Weights of a small masked image model.
Model: 64-pixel images, encoder arch vit, encoder moe top_k, encoder patch size [8, 8].
Training: soap at rate 0.002, 7500 steps, batches of 64.
Data: trained on retinal OCT scans (Kermany 2017), 49215 training examples, 9.8 epochs.
Rows from block 0 of the decoder of a small masked image model, named by matrix and row number. Rows with one number belong to one neuron. Each number is 128 + 32 x the weight over its row's rms, rounded and kept within 0 to 255. All counts start at 0. Numbers have three digits each.
After each neuron's rows are labels from the 100 images, of 14976, where the neuron reaches its highest value: "top examples" is what is common among them. Only what is clearly more common there than usual is listed. The data: retinal OCT scans (Kermany 2017).
# fc1: MLP up (decoder.0.mlp.fc1.weight, 384x192), inputs 0-95
# fc2: MLP down (decoder.0.mlp.fc2.weight, 192x384, transposed), outputs 0-95

fc1.91:131132137137131171118087118070119103121134075131150089131121114192150132155157154101199120211110188100177173108069048153134131144184140088136145165151135127130137126099088090125103160195160128127115133169103092115156130180047153111104132178124133120139150179133131139093176158131115095104
fc2.91:133151181096100130153102170137100116147152143178095159165096129183082172121175122119108137087066141152099129110231115098125113109154130151149120162186159149120131094161115061082147139147151203117109139163090139121118123163149117157106084083126140155155158132121155105135095128147152115160
top examples: finding: choroidal neovascularization

fc1.343:083079150125146129116151107098106114156117162151108132108144103075170146137119098109158166150110096091129105134127126134120112118118165153124192153108121123125119127160111160159125116129096126129173117108136129173128103142083146150108135080125113065139160140174152113119151121139149111166
fc2.343:072133092161129157104155158134104142116108160096141132140109133144128164096137119137151174074127095148130156149103206145119121126151086134116106133158119135119163119149135069148135118133126133103104136159126128133135098148168115147157115167158147213128091142137083148160097101144153179085
top examples: finding: choroidal neovascularization

fc1.19:109149157168148123063109182125100120178128139069083105150078151121062102114100158121185194171157108100149112118137122141097124175131147182110104120113171133154097147096150177104114086123130153132072118179121180117209151133134114068040164173159136191120115158115077145093073135129151128097
fc2.19:142186129142123090146106112128141104139111065088040099157086168152139145119138128090107077137057156169182157119122072118073160106114134186120152150116133154119161160174138126093114131128104150101149078195137139145097118154190173087139116105140150126094088115157111181086165182166121140108
top examples: finding: normal

fc1.312:148126128134163143135141129165120140123157126093170104091097105114120125132116090123175133125115113116116139131090094186113138138138040122126087131113149136122164128179096104122139151144099153164109204084172120147082081158119122147150157160106079102135117138141142111099153102120164127095
fc2.312:114116152151072097086135148146101121157107148112188196158113143131141154198154039143119117179117068097155100169160131110110150146115056095124109129059100151140133181164112153102181099156161159178161126147161137067113101180125110135181178071169183117122128122079160150115107078081170187173
top examples: finding: normal

fc1.104:165247255208210207178177117165127122169120122137135152136118112131120172172120145125136151132141106135162150138128174141140158103067105110112145000008043113128138162173125135140113118131117100116127122145125130159154105121137097107137120145090117154112166124142102103160169130078107133108
fc2.104:174164154187217140177150150155189101126171183162158126101113154152122151109132146089115124175117155073080117124095123108085074194188129123157157000044119096144130150080128182106144149171117086155129128091115170092137177124087144135084129108146114136114136144104127133135109122164131113125
top examples: finding: choroidal neovascularization

fc1.334:113138110170102118172071090096128050084089095097150073144101131162162147105157137118151124101143161202108145104180120085140131175149117174114156119135150099199165126130099088173079152080106135089150131110143154131118137139112153102100099092131090136068171165104121129116138139100121165087
fc2.334:175116142148114125124090120156086127125122084120108100179099129159155128111029141100113159133121138129096178094093141148146165157138089103045213105077122184197123080121136109101082134082124141114192103165115164138118154169050166110113133198137133182213159190120117116182103092162102147140
top examples: finding: diabetic macular edema

fc1.141:136152135140146122090097121151160107120104146147148136087082189168117135154141068152117125086162070090170139110072236140095179093109110108152176150153095102122127174154101119139141063126114193179144172135119140082182102155140131086105152068095140118133157208124094106189112129191181091108
fc2.141:140120116143108133140119185144118118087103104140088163109146098122147099134044221103186131169083129150069169159178108111132068142119177063127138124084114155113146136057141037115184210137153166145114120117131173124158134156105132079100141140124104127094145197114182124130161100125173141160
top examples: finding: choroidal neovascularization

fc1.212:125130142055114125140129146144096106123139140136176166168140091056122058113112075075091118190104155157146155108125133118141173105082129199108143131092139111120121123122173157244150121147114161185122067086071110061131145135092135120125124106123125172127136140135125084111176160147206094114
fc2.212:147114133090124115104139121121095196069068097173067142170112141110058175117163109129116088157118105122175138144088131155134163117151150109101208105116138101174111119132087158127094121141176099075126117177104127150166158143044138108110143151152131118130171131129116159125097148110136115124
top examples: finding: choroidal neovascularization; finding: diabetic macular edema

fc1.145:149096097188098108082158118084134197162111151105182153114167150079071158105108150151091140131105152134149187180159164111142134131114182147135048153099159105091122119109171110093121104123082138090089054164157100090165115160116056160055107111131170130120112140107119193139115142162103116136
fc2.145:110197154096189167116112090211083180143155091100112133153151117116087123168118143190106078087097178132120080124158139146104082045114158153135170126205101113076109169134150114100131133127176080076128136093130105142096185153070093088125135189120117113129176097150119111189169110187084157110
top examples: finding: choroidal neovascularization

fc1.286:131136108116129158071161122116073127142138156122141136099052169142108138142109132119123152119093155130168136100098111143227082157073186095192173150110099095126178126145114100115112076092145134098174125166153122207161142178113106127090106118115129105171101113061076109149130054166109165185
fc2.286:161089128200102136126173127150133125082157110100160171187089180127140104111103195118157121110119132148112074144201098118101084167149113095134126097153122153132081098147177129129160215174029144128086137076128129159110177103140178162127118119069175128091135094115154131121068147124132129120
top examples: finding: choroidal neovascularization

fc1.323:175153063094058082117125138182170183148155157076128115138145152162190111152128084097152113104117085122170091121055143123108116150081043134193161128185146123099105133096146152115114079136145132137180151175153144138121173121129140123180206146086100119070100145124115141145185096118165126151
fc2.323:119139189056135123120088119131179135111129120172122108140107174096093139121147073133061130128126100127179123112072135071131166137120091114090101120159113154118110087137149074170167151142136108092139198131119137123140114057185120105183166125158101172129142149104095205207161128131091110071
top examples: finding: diabetic macular edema

fc1.140:172186102062044106144110144109124161099159168161138143172194196164100085158086036134137173110141110141170149104143126122127110140149092180119158097216186127122088092088101079068069133071092143111096143130142127141100158104157154156148144133153101154147117103087141107122096177143088159115
fc2.140:158131125106159092106183096119122179143115069090115172169147109098180098112148161183124137162070148125102086181109135105129138123131077165097113080126173120164120112125130118112131115122176133173136157147071154153148178116124166179090151152133105138145121114160082160138138156206178075121
top examples: finding: normal

fc1.24:174128141162152152093155136106151087156080170151136088105100132105102054100134084137053149147095107117181199117158147075120147094173246123116113141150128073118116138102132091189089153123121180104133055147155145059159103108140177133080141093126151088150184170107125121137082133155144131124
fc2.24:109146175027140150109162143173134072111132107137123130204131110116125100122110125073122148180169055104098097158125168119161080094155154116164181170114108134110095148140151130100175080127122127122130184137140141183142131124105146168122202112076126145153125140157099122145095150143136126020
top examples: finding: choroidal neovascularization

fc1.64:120085147124140135121092151111148153190101129138121104138178138174136108108157178054119122207172093158140120129124077185163148127132140113125161145073191149115147152093173237152062188102169154122161177144095123110201110116075118101097198124177073174101126158136173116132152083136153138158
fc2.64:142119140104118165140091056229105141074176108162130144151109156123124126149124073153072110137148082134116135119205108146125177162130111098097115071149143112133091125194172136207107129155178074137122142081168147136100076171139138084135185156132111142153099145105129140166114178118115133127
top examples: finding: diabetic macular edema

fc1.93:137098136136139137134141124158154118112118158142133119164088157157150126128116155124154117107112093159133122089135164154123121169114116120164136126116140143133135147161139145123140158151111108104168138117137119130128145125109117137127178131151105138105124134108133093124125099124176151129
fc2.93:135101133125164120097170099125085117192104122100078067106143108093078139149101096085123125197149138111143167109112096144167063148096150127123145185128160131106116140132103115107084130113129157119100160136196159114129085157133135112118155107128164094146069146174075109123187151126044155154
top examples: finding: diabetic macular edema

fc1.115:113088153135135127150195111124079172116162096134155167117120118104100133109120136182150068137064209109129103169117102119128109123144100145207115126101128192113100132153125130153127144178097128118111098131105085085083146107127097163144104136118176143149085052105116131159134174168123122173
fc2.115:142131087095145144203136134143112143061122002120138088186167131073117151153109191144146174175123136165128136157150106118121132136141146134054144143068128141133157135121159100118132157132147126143171162142171144129159135121142155140099073131149129095159186150147183122152120135130142117155
top examples: finding: diabetic macular edema

fc1.124:112167141151105098122102117149107201167151109126151160163169129150155100169135076123159158150146166117106136126209100089080089111090132154190165183145121105105106152117134167158113135131116138033122161139039172125087105134080157125108151147124086164127095150109132129156180133109157142056
fc2.124:124101127169123177111091093145153122083166088182108129145051135104136164108070133141162168101145164155177090077142159124127137154085102075061139125150099149107079097158096118086113140179087102132095157101133113120098156093109128092151098130124155137128124153155129106155113119111136161188
top examples: finding: choroidal neovascularization

fc1.41:100070102134125112126121186066073106157098137170137110093109148147142169137169133146133067199130136087103079097117092105129110109143168136161137128144117075147176089103089103183171113116122084084080143125133147166158082167144159086068118120110150089127134151125087118086070095163133105117
fc2.41:102153131101173090069166148159141156092087140131097162161118087184125108115129137071122203137116090154134120159134113145103121066122099148106135090146140077124119143107140132110124165089098104100129106158132127106116149102064090161083150154121150092156042136112089184209149219165124154143
top examples: finding: normal

fc1.336:224223162149178118135125123099167131116135108085124093097136125126178165214168125099140145093106137126143166180122086144152087156120115061145133164159149181129147123160119115120102079114139140151158101177106123106195162156139128185126137131103165099162111158149093153163135143170103053100
fc2.336:150165197185105102167133137182077128154149131126109150132154105129109141114169138156148109123118151109145097133108142143177139083160095085138127112191145160113213075100130150178119081102165166110117154071112154077090133134109162085095131090089118122089107088085102123121136090121134159128
top examples: finding: choroidal neovascularization

fc1.147:106056078184160141121135089087166137099053145080065140139142116126128187149137124194134132134091157099134108109134140121078060139145088140189118210138139138106125097125120162058073135129133140067089172167179145137156103145103121156117092153157159156117086064146098135174046108093083115134
fc2.147:082143142111132083105090094081158120124135156134133127107111166144119135093134167168141102084109174114135106139180139089093183152118171102116109148150123138105152094145161080067109182149188067105046102140140140101136134147136075133166152186213114147137150120133144200130108080082141180147
top examples: finding: choroidal neovascularization; finding: diabetic macular edema

fc1.181:082170092184158177124168090107111157148074106158103147103122175125164134169075130167195125182170131130132090133156075100111085106123205121109154128147108142130103099094166127173109122098104134114132056158136136097166075148125102094111024098122177117103198144100095114141114110133157087113
fc2.181:142127120156098103144161141107111127058154123137135121148095146130135153108196106151129077137061095104117096152158130204163112095138089139121170095101115157140100156108125197085146140161090042158115155122090113117095133152114123189133193111109161143153139183108115140107155063092157229124
top examples: finding: normal

fc1.241:140112095110169084168137132160098150060078122113161136164109110159148103170167161170099144065130153160132137144137132143107136122099125077096119164107134145143160125133120109086180096160169126106153154091132167141092169117132141158108188174060129053168144102148107148150167099084135061135
fc2.241:082121105090086123130148140138090194175114151152075178087189136096095119151144131169143126085137113109166135125168113072069131108115113135064069107127102108099131121189118135132113097204144182107165106122158138123156110106166128086084154169107118136083093140121145093138157171117123088097
top examples: finding: normal

fc1.305:117173092180139110086173087120146181092104121149179109121076137109133134178174170157153105155114156101144136091168148116083181140135124141141152099169100125177112148175090028130117115101111120093085145139100176148105128122104143112159136099133117086145142131115115058213103121158115182161
fc2.305:132098180145140126153091126103077116115143186134139094146135121138175144175083116123108134150139144155119131118154110145127144112197126093071134102126119153090139128182128128111161116087104122081060090127167109097166114113087129179136128101130151175149115147188195150133105078140158121213
top examples: finding: choroidal neovascularization

fc1.244:127128122173184121140076142110156099096129178140133136129159139179168168090135127074088093157097127121103058116136066140192143160152107074143146120151147081090190136179138103167123119172133107103114160127118110163105162152160109135139130169073086171116086119110195084143105084136192104091
fc2.244:046105149135093078172123176151106076132199108137125106118103136192128100160131120087118144131084136133109080088133111139133085126148101081160149094120146163118116096122086201078144107089096048156157103107153171171063156130137148090149157085137084094107097146052115102133146093082153157129
top examples: finding: normal

fc1.253:201140092183220154098160121179080106126120158124109107171105120114159142167116111133203176091197070161126154124143075106155111162148102101060113084206112112118085124072096142104070126107136123091112144131088189078158143111084202131128099148117136133165145168176089172142154100096098123086
fc2.253:129134160155141111188139164107159102075134086107127162132159144161131114123150157116204114114142123094079117152128095122117069119121088152080128106139079118101156114100124134094116080167070176147127130138122122109113180180132082106140065095085121147070173181083146150186137151128187137075
top examples: finding: choroidal neovascularization

fc1.17:117149150159096159153107111081129114107133135109124122104148105160177125166167138120141083128154140126074182161167129113119162112147075134172126108148081094091114073166103061107114115126140107179072190078094118158112091105159109176148136174136125116094109120170116092120096123168114137183
fc2.17:166204088129138156194102177105136173119160071204083137118148085104174128127132156141082184119132162063149122198148157102104156175115063084112169117094110107085173123119117120090097099056131117059123128157153167151145100130108116110163184107136085075146112107144171060105119138119104086144
top examples: finding: diabetic macular edema

fc1.217:129120184124132112099133177144139180123154145125163132050121123064124135186130153102154073096187169097157135091119116120134166163085112175089155165153120065143184134175137138097109154125096120172142136107073148088103158140106093180111081096122069147142166158144089082161147133111161159103
fc2.217:127117147115161160114061096077123178061119134126107078145151107069110121129135131102117122137119137139146102109088162123130197148166139108110195122152084178119118090147022154198133149139090145139104186110082110149140136152099153120223082117084164118139132092137153125163097147139101133104
top examples: finding: diabetic macular edema

fc1.33:086158184090177106108121138092122125153148125111120156091104140086138117130119142126165152159121090185133110076120137172221153130166097127135188132157084076148157105143150137091151064130075156153110146114119116115155140080076141092143083175097157103140109173152075165111106137111076129130
fc2.33:124079173111091140134177089137199113111072110108144095102156111109111118168152122177131164120218071099108064071101104098141143145181134083142167137141131109114144144186122184120105106124117133159098118091131135169124131086102130140160159080149083179077156145121078102116153143163106146151
top examples: finding: normal

fc1.184:148117133111135151142148165150115053099090106134142109117119134190159199116140116156161124182134047166121098138107083074170142095174149129131157138122116113197099156116066111141158108145127168135135122207206065103115114109177131148151130102102171130120119149151117149144103149168122141100
fc2.184:168087158116144128126160134054138093071113187140173136175142168149128136120118044072081119127121146134099159109105118091099124130197136092135113107145095113132133116197094152178115164112083112130161111101145119119174112101122142120141118148143119146163177128127121148111089180153099143204
top examples: finding: diabetic macular edema

fc1.4:113085141169135119149103137126108109144114112128130075204142156156149204164173103119170117161117097137164163168109132120117113126159092092143113119135139119173098097059120147130156150147109121137169074179116122107140116206078148124116141163154155119142092183121118161107072148180083085086
fc2.4:150126076149109165118146158094098110071127064091114096220150123127175078144105152133136123163167156168052122143164128126093174123120151107088183108142073121128138109194128083123131236164200152137113157102150141082136181094181143134128115091140166104158146094141137093141156115141176129176
top examples: finding: diabetic macular edema

fc1.331:137084110158084140072127134116129134132101144171148113132190166159117098149128126123077150120152114112163131190153085140157127114185173096151189205152071129083166138117114121107122073132106162091123153121110230176143125140094174143120144155108154151145147184159137147116132132116176081102
fc2.331:098082162122101174149132167120120110184172151102154136132177171088118183176145161140228136093122128097102161126145151129102153180099090093121103120108148108192135133130149117057135129162147158137160120149138099192136122113165124081116194102126107158117098125063151081095182037098142195096
top examples: finding: choroidal neovascularization

fc1.118:121110143145100128151122156101135173137110161155118140143186182139108149158120123076120160036127158166145126142139107111135105145134170132146141132109149155121145170169125183136091160174138165153147183130182132134145130130121132130113129159174157126122132131136121159126138130116133070153
fc2.118:078216129116131084125133121141125147143143131164147101171159128152156167116130162161156171134151063140122150161167160170089093128136121119104133158051123105174136197159140130143128104148169153124132094145109131200089149139170180179154175103144158112161111134141121130154092115187160142153
top examples: finding: diabetic macular edema

fc1.72:119114088201131095084098115089167161152156114149076105092131162131097124098066167131121121030120117107108098161109117153113101141123107094119140167128130150058148135152131150103174158171153128077097150174086133114131102154179078080114131145162110135111132146205098149119130062132124098132
fc2.72:103175101092147090141141101152077167126138121157061152088146175073162144129163145171128182050059144111194147119116149128098135108135147102150117170137146061148122152152198112113077167204128095132088169141183166196140112113137134135143136143150092112146143133163096090132085112085109119160
top examples: finding: diabetic macular edema

fc1.254:113143132075106123127101153134123097184088075143128077162121138205143159157187086146099142108093098163108092072155098110143180124156136129132133095124179147153159161110111110117134092113155046074193095157196133164124201115130068120127147097165138126077146176121119087125092107129098125107
fc2.254:142096158097166173139080093136106143158151081098108156100096112140133098127112133153116046152129155200157147123056155141123179157120166135113048110178124124172142177132090088095141136096125082176137207199123126119131124099120142149088161090094087184093111085145126108072135114144111111127
top examples: finding: diabetic macular edema

fc1.146:144118134069112101080080122089103158125154169094150145152116137176141095121098083134159194086110116128183173073095129130094124181145108147090072140185139156101144128114150115159116163147144124152137097164106136122137127176138167179065163129148115109078053150058107149107109157131225068132
fc2.146:134082110165129125138095147088156200122151112108114123152188170131167159181063075109147084135056135119113054157186137170118157074141056090144108148170129146076148137119162152129129114132120132136123134141162102121134132159126093126103123158106112131184120087117094182138153114154128123122
top examples: finding: choroidal neovascularization

fc1.122:104139181163148148149120147119071086138131096049131182130116145156124116255128075143161146118179133093176124151157143131156138131084095151126166055070099110161163155213178150118134144078129126162190122153158109182189091113101102140144123141132086110105130176139145133151143098081114132133
fc2.122:104183117161105165177195062136169133149098168130157159158160146123156097140127171141094080166123129105156102140076098135166104149146161160106143165097117143183203145166106107102137170201072091128161158117098161148126087137075159142131127060069048104160145143140113099106170153117115148095
top examples: finding: choroidal neovascularization

fc1.179:162150188127093143071138163119074113119153178132162092121099088165170120169152135097063133075129163179140138140121087157114113135120122062178170158050180176156124164121127079151121095100140145136171155105104186180179118137102093154138120161114097126156107117100146052106119148084125145092
fc2.179:135143099146134138114060152095088169176151189078101112152216149166156135130153112107151159131149118158097189060129103149111119140144109123097132089172157104085125144120120174150170125132134053078106120090155099111116131130124170131148134129088139138135087095129121098104197128082139151155
top examples: finding: choroidal neovascularization

fc1.233:109168106119142070157141160135139132151174154151097111104100136160171117143119140109173163133161099077162109049103107104096112162134059144169149162112132167136108162091107122109158143132132147124106158159176152139099129112192137094191151159116108120146073145126100195146152104106114055100
fc2.233:156070125145113136174128115062083109075068172172102159123165159135142193105110144108129109167142119097124151112129122117095172161102195111104150122139079148197133099136077185062104081102149090110094188124155080146161122140080120064205157118177107112132172166127158123118123167132142140113
top examples: finding: diabetic macular edema

fc1.206:158144158181097189090114115119055091145100130114075136113150204121082111139112125140139127167116134112158090134120121079114141123137077146169124101092142113109123115134150152132082133139126151104099106131128134155206095166117109104165135149136122172135136178078109116155102162179147148060
fc2.206:151173166173175062136099129158114051219111100122094126161048158126186081131125113113134150164188121114132190121144170109126105166105138117158092124143102094116151138097135112097099142172107150070088143167131193147123115149111121154114134076152106075117090116103066183148154148086079112127
top examples: finding: normal

fc1.143:121154142144086043095114140115121128187123095137156119125097125132180129054170165170150066122111156110129093157117098126128203083118103111144096178140098127112171121116153127120090132133095144145117103097174123116099086092170180135114129079121169123108084061111147114124121110163080118135
fc2.143:117133166153075101148128102192152122155158134095119072089082110083191117097115158095187139116136139160131098096096165134138130135075164098150109124146135152163121147136068080140126092097159144169173133098128131164122085153083166128179158084116089110171085132193089095132104133102105075162
top examples: finding: normal

fc1.171:164136105126134146132198132060057109171101123141166084096170104117150089142121082112118116098169137080120187156154187132116094105158129122139137128140134090135111127106134136198135145152114130083099091137084131160180148077210116179075141148096180133119167093109099115108114110167102180093
fc2.171:124149164141116099126119150127124081121133149160156151112130133153071129129124036126113138084122137115114089162127137102112100091107100124072085122074127149140130083145108197175154112130099089117116090133177105140155078169199151130145152130060150175060096092112126189180141156096136211063
top examples: finding: normal

fc1.374:095119165127147109154131143169100169100141113135126163138116164124149126143118123128136130102115144146159109145115110130099140102112152099084137092141143106118092094167117119151070103164112126128148127133126156083124080116121103143114186151140117119097112083148128121137119092102103113149
fc2.374:137154096124128129140162178122137121166175129099134097118111138179123111125135145122131139190113132103130169123126126135143089132126098144156061151115100145101141175127113143111135107141152133083094130116145102165126131147107118125131113102151140111142072151114083133130041097111096158092
top examples: finding: choroidal neovascularization

fc1.282:148144171152142123154118156145103141130080099139176130150163124128229191153138136173165102097154034092131162152095194167105140136106139076113133126131096137096085113120102165085097115099135151122145174095147070165078188157139079076174164101101174112128123170152110106144178126072121160126
fc2.282:182130088135090140109139145146178136135063088118139105123118122175103140159155082129171140065074107113114178122128109123119150116178132089186075143126104157142107088128057181095096134149129087205127148215189145075094085119094094100164124091125071130115119126158166148149135129081155096121
top examples: finding: diabetic macular edema

fc1.231:000023156179199184185098201128129122141094122178134123068125129121178162119140129152157129101095094103162108146105150105205161103092157130107148140044027076055105119156095113128140182122101137118177120140077091096134090136105098151117155160090140115109117121155081137160127136074126060153
fc2.231:021027104096166115113131092120179131112122089035112118085135155109140179106151146136127120218128172109139143106147083154130166190172113094082152144091104086046133163120163104132110102108133099151113139115102116115121094110119102153160115169143102145099170134085098170073123130149125108069
top examples: finding: diabetic macular edema