From a checkpoint of a small masked image model.
Training: soap at rate 0.002, 7500 steps, batches of 64.
Rows from block 0 of the decoder of a small masked image model, named by matrix and row number. Rows with one number belong to one neuron. Each number is 128 + 32 x the weight over its row's rms, rounded and kept within 0 to 255. All counts start at 0. After the name is the row's rms in percent of the matrix's.
After each neuron's rows are labels from the 100 images, of 14976, where the neuron reaches its highest value: "responds to" is what is common among them. Only what is clearly more common there than usual is listed. The data: retinal OCT scans (Kermany 2017). In brackets: how many of the 100, against the usual share in percent.
# fc1: MLP up (decoder.0.mlp.fc1.weight, 384x192), inputs 0-95
# fc2: MLP down (decoder.0.mlp.fc2.weight, 192x384, transposed), outputs 0-95

fc1.310 090 [139 131  90  82 193 147 141 140 119 109 145 104 143 133 173  80 135 142 152  91  84 141 148 130 100 176 109 177 183 108 179 152  98 140 165 112 115 112  99 144 123 120 176 119 118 102 180  88 116 159 131 127 137 100 154  65 111 148 171 162 112 111 153  78  67 132 151 132 133 123 118 157 127 119 172 137  92  47 115 170 148 136 165 100 119 112 131  59 120 151 182  75 140  61  90  82]
fc2.310 099 [100 105 141 110 126 181 163 121 144  69  92 118 140 134 114 129 104 109  98 124  91 167 107 132 100 170 137 126 114 131 167 100 128 142 116 147 141 113 106 157 205 125 206 173 115 157 140 145 115  98 150 136 107 131 150  89  98 142  84 139 123  90 142 134  44  93  54 172 150 129 147 140 156 113 108 142  73 110 136 115 117 172 116  75 124 128 118 117 175  72 138 127 126 182 103 121]
responds to: finding: diabetic macular edema (79 vs 11.7)

fc1.329 101 [120 140 150 117 116 156 132 139 178 134  72 144 130 118  93 154 161 114 168 139 161 168  82 152 170  82 178 128  86 115 115 126 107 149  95 156 192  92 118 110 102 152 103 135  74 142 151 196  79 148 228 138 125 112 193 145 178 119  75 136 174 146 149  99 128 146 155  78 155  87 161  88  95 105 127  88 135 120  57 134 162 154  45 127 129 130 100 147 152 123  93  98 131 149  99 120]
fc2.329 104 [109 150 113 143 155  96  69 100 132 179 126 100 105 135  72  73 131 102 110 146 118 163 109 116 107 135 183 192 121  98  82 161 180 101 147 163 113 139 130  80 150 133 180 150 126 106  89 134 145  93  85 172 111 174 129 169  88 152  60 123 118 165 148 127 187  98 117 122 144 154  83 151 194  98  74 126 150 140  86 129 110 123 118  89 138 159 144 133  75 155 107  85 103 179  58 118]
responds to: finding: choroidal neovascularization (59 vs 29.4); finding: diabetic macular edema (28 vs 11.7)

fc1.319 087 [156 127 145  80 125 102 109 173 127 152 140 112 141  82 162 121 134 159 153 149 144 115 146  55 157 122 153 119 152 166  53 184 142  81  78 162 138 127 186 130 135 137 137 138  96 145 138  78 116 105 104 181 153 135 118 138 172 144 109 169  99 108 130 178 120 142  75 116  83 120 123 145 144 145 133 157  93 186 145 109  98 121 170 159  62 162 183  93  89 111 156 183  48 141 116  98]
fc2.319 104 [141  89  76  97 141 165 121 123 104 113 152 106 124  93 113 194 145  61 166 151 143 183 174 114 157 151  74 160 153 141 102 181 102 102 174 127 136 159 151  91 115 123 160 130 124 120 143 108 102  80 121 160 114 144 172 121 165 136  97 131 129 129  89 148 124 157 131 133 140 187 148 177  94 169  65 101 103  79 143 142 102 123 145 146 141 149 149 119 149 120  98  61 123 116 110 158]
responds to: finding: diabetic macular edema (69 vs 11.7)

fc1.261 090 [ 94 126 155 145 134 150 120 150 118 158 149 106 122 132 132 112 166 106 107 110 121 128 131 142 137 110 125 119 160  96 144 154 153 134  97 157 115  83 188  84  92 102 118  99 109 160 116 157 134 139  87 169 146 117 125  84 147 131  71 129 111 146  82  84 161 126 119 127 212  75 104 125 126 102  97  66  86 144 115  98 116 129 109 131  95  88 120 125 176 170 126 128 101 121 193 112]
fc2.261 100 [112 135 125 165 114 118 145 197 132 169 123 118 129 117  67 107  98 132 116  97 141 112 111  43  69  89 142  95  82 146 172 171  72  46 101 160 155 100 109 167  73  71  49  96 137 131 114 127 147  84 153 166 130  70 168 145 141 100 118 150 136 156 134 148 165 154 137 135 117 159 162 120 113 106 165 112  84 130 207  76 182 125  99 159 134 145 113 100 121 212 100 144 133 129  58 159]
responds to: finding: diabetic macular edema (32 vs 11.7)

fc1.364 086 [124  61 128  99 142 157 128 122 163  75 168 172 120 126 203  92 159 156 107 197  72 104 119 137 112  98 148 183 137 142 105 126 135 111 126  73 136 176 120 122 135 147 172 118 129 107  68  95  72  67 151 120 150 149 144 198 153 155  76 132 120 117 148 150 116  95 113 100 109 128  95 120 145 131 136  47 106  98 118 153  86 169 191 112 143  97 167 137  87  73 106 149 122 166 111 153]
fc2.364 103 [ 96 149 115 127 141  99 139 103 110 155 192 151 116 125 118 115 111  85 172 188 138 176 170 182 123 127  91 158 142 131  88 137 194 102 187 121 157 137 102 129 153 183 148  62 149 146 101 162 106  95 108 212 148  83 185  84  86 117 155  65 155 105 144 121 145 141 132  85 124 150 144  73 150 141 134 104 196 125 129 129 172 127 157 146 134 147  88 132 125  84 148 132 121  78 121  90]
responds to: finding: diabetic macular edema (30 vs 11.7)

fc1.88 095 [124 118 117 120 119  88 173 170  97  97 165 114 114 127 127 134  83 115  85 160  98 119 138 150 151 143 130 243  82 147 180 170 120  64 164 109 152  75 134  79 114 165 162 172 145 145 200 161 136  81 136 141 174 132  51 131 141 109  72 142 177  89 149 164  96 131 158 157 135 133 115 178  94  97 135 124  86 141 102  92 174  87 184 147 150 113 168 104  77 116 138 166 121 117 112 135]
fc2.88 121 [167  86 142 176 124 159 115  62  82 104 174  69 124 109  84 144 148 148  96 101 146 164 143 114 144 124 102 193  83 152 124 175 142  63 122 116 122 101  87 110 142 144 128 110 106  62 174 143 129  62 148 158 154 155  95 125  73 116 207 158 159 104 152 113  85 159  54  92 153 130 143 117 132 151 177  90 185 148 169 204 187  69 143 139 129 154 169 131 154  82 137  88  74  90 133  98]
responds to: finding: diabetic macular edema (50 vs 11.7)

fc1.51 113 [160  98 146 124 156 117 114 118  61 113 133  84 124 124 150 174  90 132 155  88 110 148 124  97 104 181 146 146 155 165 137 102 134 171 151  98 120 171 116 138 153 139 123 147 138 127 148 132 116 133  92 119 141 126 158 113  81 119 162 167 103 120 104 153 113 117  97 137  64 177 119 140 220 146  76 187 106 146  97 157  90 140 143 151 129 185 147 112 139 118 199 133 188 148 150 117]
fc2.51 107 [106 123 128 145 118 165  96 106 118 128  99  84 161 116 129  97 113 129  86 145 116 160 124 177 180 107 181  99 160 155 119 163 114  99 119 122 101 151  97 113  97 107  96 124 149 118 129 103 144 137 142 142  77  81 151  47 142 135 145 106 118  92 147  98 194 122 136 102 155  48 166 199 132 104 131 132 151  65 183 116 158  75  89 113 134 108 131 147 103 113 181  46 100 102 106 121]
responds to: finding: diabetic macular edema (32 vs 11.7)

fc1.292 091 [214 213 243 148 153 148 160 102 143 126 119 137 127  79 108 126 105 133 114 143 153 134  85 133 151 138 137 130 139 119 148 133 136 129 136 137 101 151 151 125  96 170  98  92 130 120 144 159  33  95 202 176 187 174 175 157 128 100 158 130 158 113  93 138 104 151  98  98 135 112 120 107 128 132 144 103 144 129 120 125 121 104  96  98 133 101 116 158 103 138 149  98 162 142 132 105]
fc2.292 083 [189 200 159 168 138 140 128 127 105 129 147 130 184 155 115 150 141 129 104 134  96  99 148 184 114 101 139 148  41 143 106 155 119 133 108 150  94  88 136  96 128  98  79 121 148 127 119 117 124 120 163 210 169 154 110 116 131 167 131 163  99 108 125 130 130 137 185 120 158 143 142 117 193  99  91 172 106  59 115 107 113 167 147  81 129 155 118 111 169 139  88 154  95  99  94  99]
responds to: finding: choroidal neovascularization (64 vs 29.4)

fc1.362 116 [149 157 109 120 183  66 101 141 120 117  54 112 149 136 138 164 131 131  69 104 158 152 152 117 159 134 121 135 140 138 104 189  83 159 170 189 151 130 161  80  96 134 126 102  57 144 146 143 134 184 125  85 158 116 138 143 139 113 143 132 114 112  92 123 130  55 150 103 134 105 171 110 116 132  88 129  97 190 117 130 122 124  71 173 117 165 128 137 137 175 150 125 180  99 148  99]
fc2.362 105 [162 115 121 140 145 162 167 111 149 167 122  62 121 119  61 101 142 150 168  71 106 100  88 125 194 117  98  48 101  90 166 152 104 106 119 138  82 146 124 136 147 151 157 200 168 115 119 150 131 140 137 169 135 122 104 156  87 107 153 154 108 111 177  95 157 157 114 186 148 200 171  98 177  95  94 150 111 151 117 188 196 135 195 129 113 199  89 125 101 184 135 131 121 178 171 119]
responds to: finding: diabetic macular edema (50 vs 11.7)

fc1.357 085 [236 240 221 114 129 130  90 172 109 170  92 130 159 148 119 106  81 105 144 121 148  75 119 139 121  81 101 109 112 141 127 125 146 147 117 123 182 167  97 143 117 150 122 103 160 114 102 110 185 169 213 236 193 154 175 180 152 147 136 138  65 149 108  98 173 140 103 160 177 145  99 113 160 106 179 169 147 112 174 107 139 132 117 206 167 136 141 140 150 160 156 129  96 135 133 153]
fc2.357 088 [197 119 142 166 157  82 123  85 101 122 109 131 138 193 128 173 164 133 103 121  88 107 124 136 188 138 198 152 119 101  94 108 191 150 134  70 136  94 160  68 131 130  38  79 143 125 205 120 147 172 149 182 204 185 115 144 144 125 190 146 143 121 162 108 110 161 143 146 118 153 126 124 169 123 120 125  48 126 138 124  85 177 106  98 101 177 121  86 184 129 124  88 138 159 127 138]
responds to: finding: choroidal neovascularization (61 vs 29.4)

fc1.196 086 [134 153 144 136 148 129 153 151 128 148 111 113  90  96 146  43  73 118 154 125 151 131 114  96 108  70 105 123 135 177 110 138  87 180 123 142 133 145 118 125 127  95 171 176 141  80 123  96 102 169 161  87  92 200  90 107 110  84 110 162  73 126 156 158 172 107 113 127 185 103  98 129 177 112 170 149 144 112 150 142 144 141 153 140 114 131 122 163 200 123 139  87 144 106 159 162]
fc2.196 091 [118 100  95 186 141 135 178 106 124 101  96 117 143 138  85 129 111 111 124 100 129  74  99  99 175 139 117 113 146 129  79 156 116 125  74  81 150 161 171 153 109 139 112 111  94  47 147 110  42  86 121 137 121 116 122 172 116 134 146 106 120 143 143 144 128 124 164  98 122 141 115 145 147 147 122 160 147 117 161  86 145 188  92 144 170 143 114 137 161 128 124 108 150 208 198 194]
responds to: finding: diabetic macular edema (29 vs 11.7)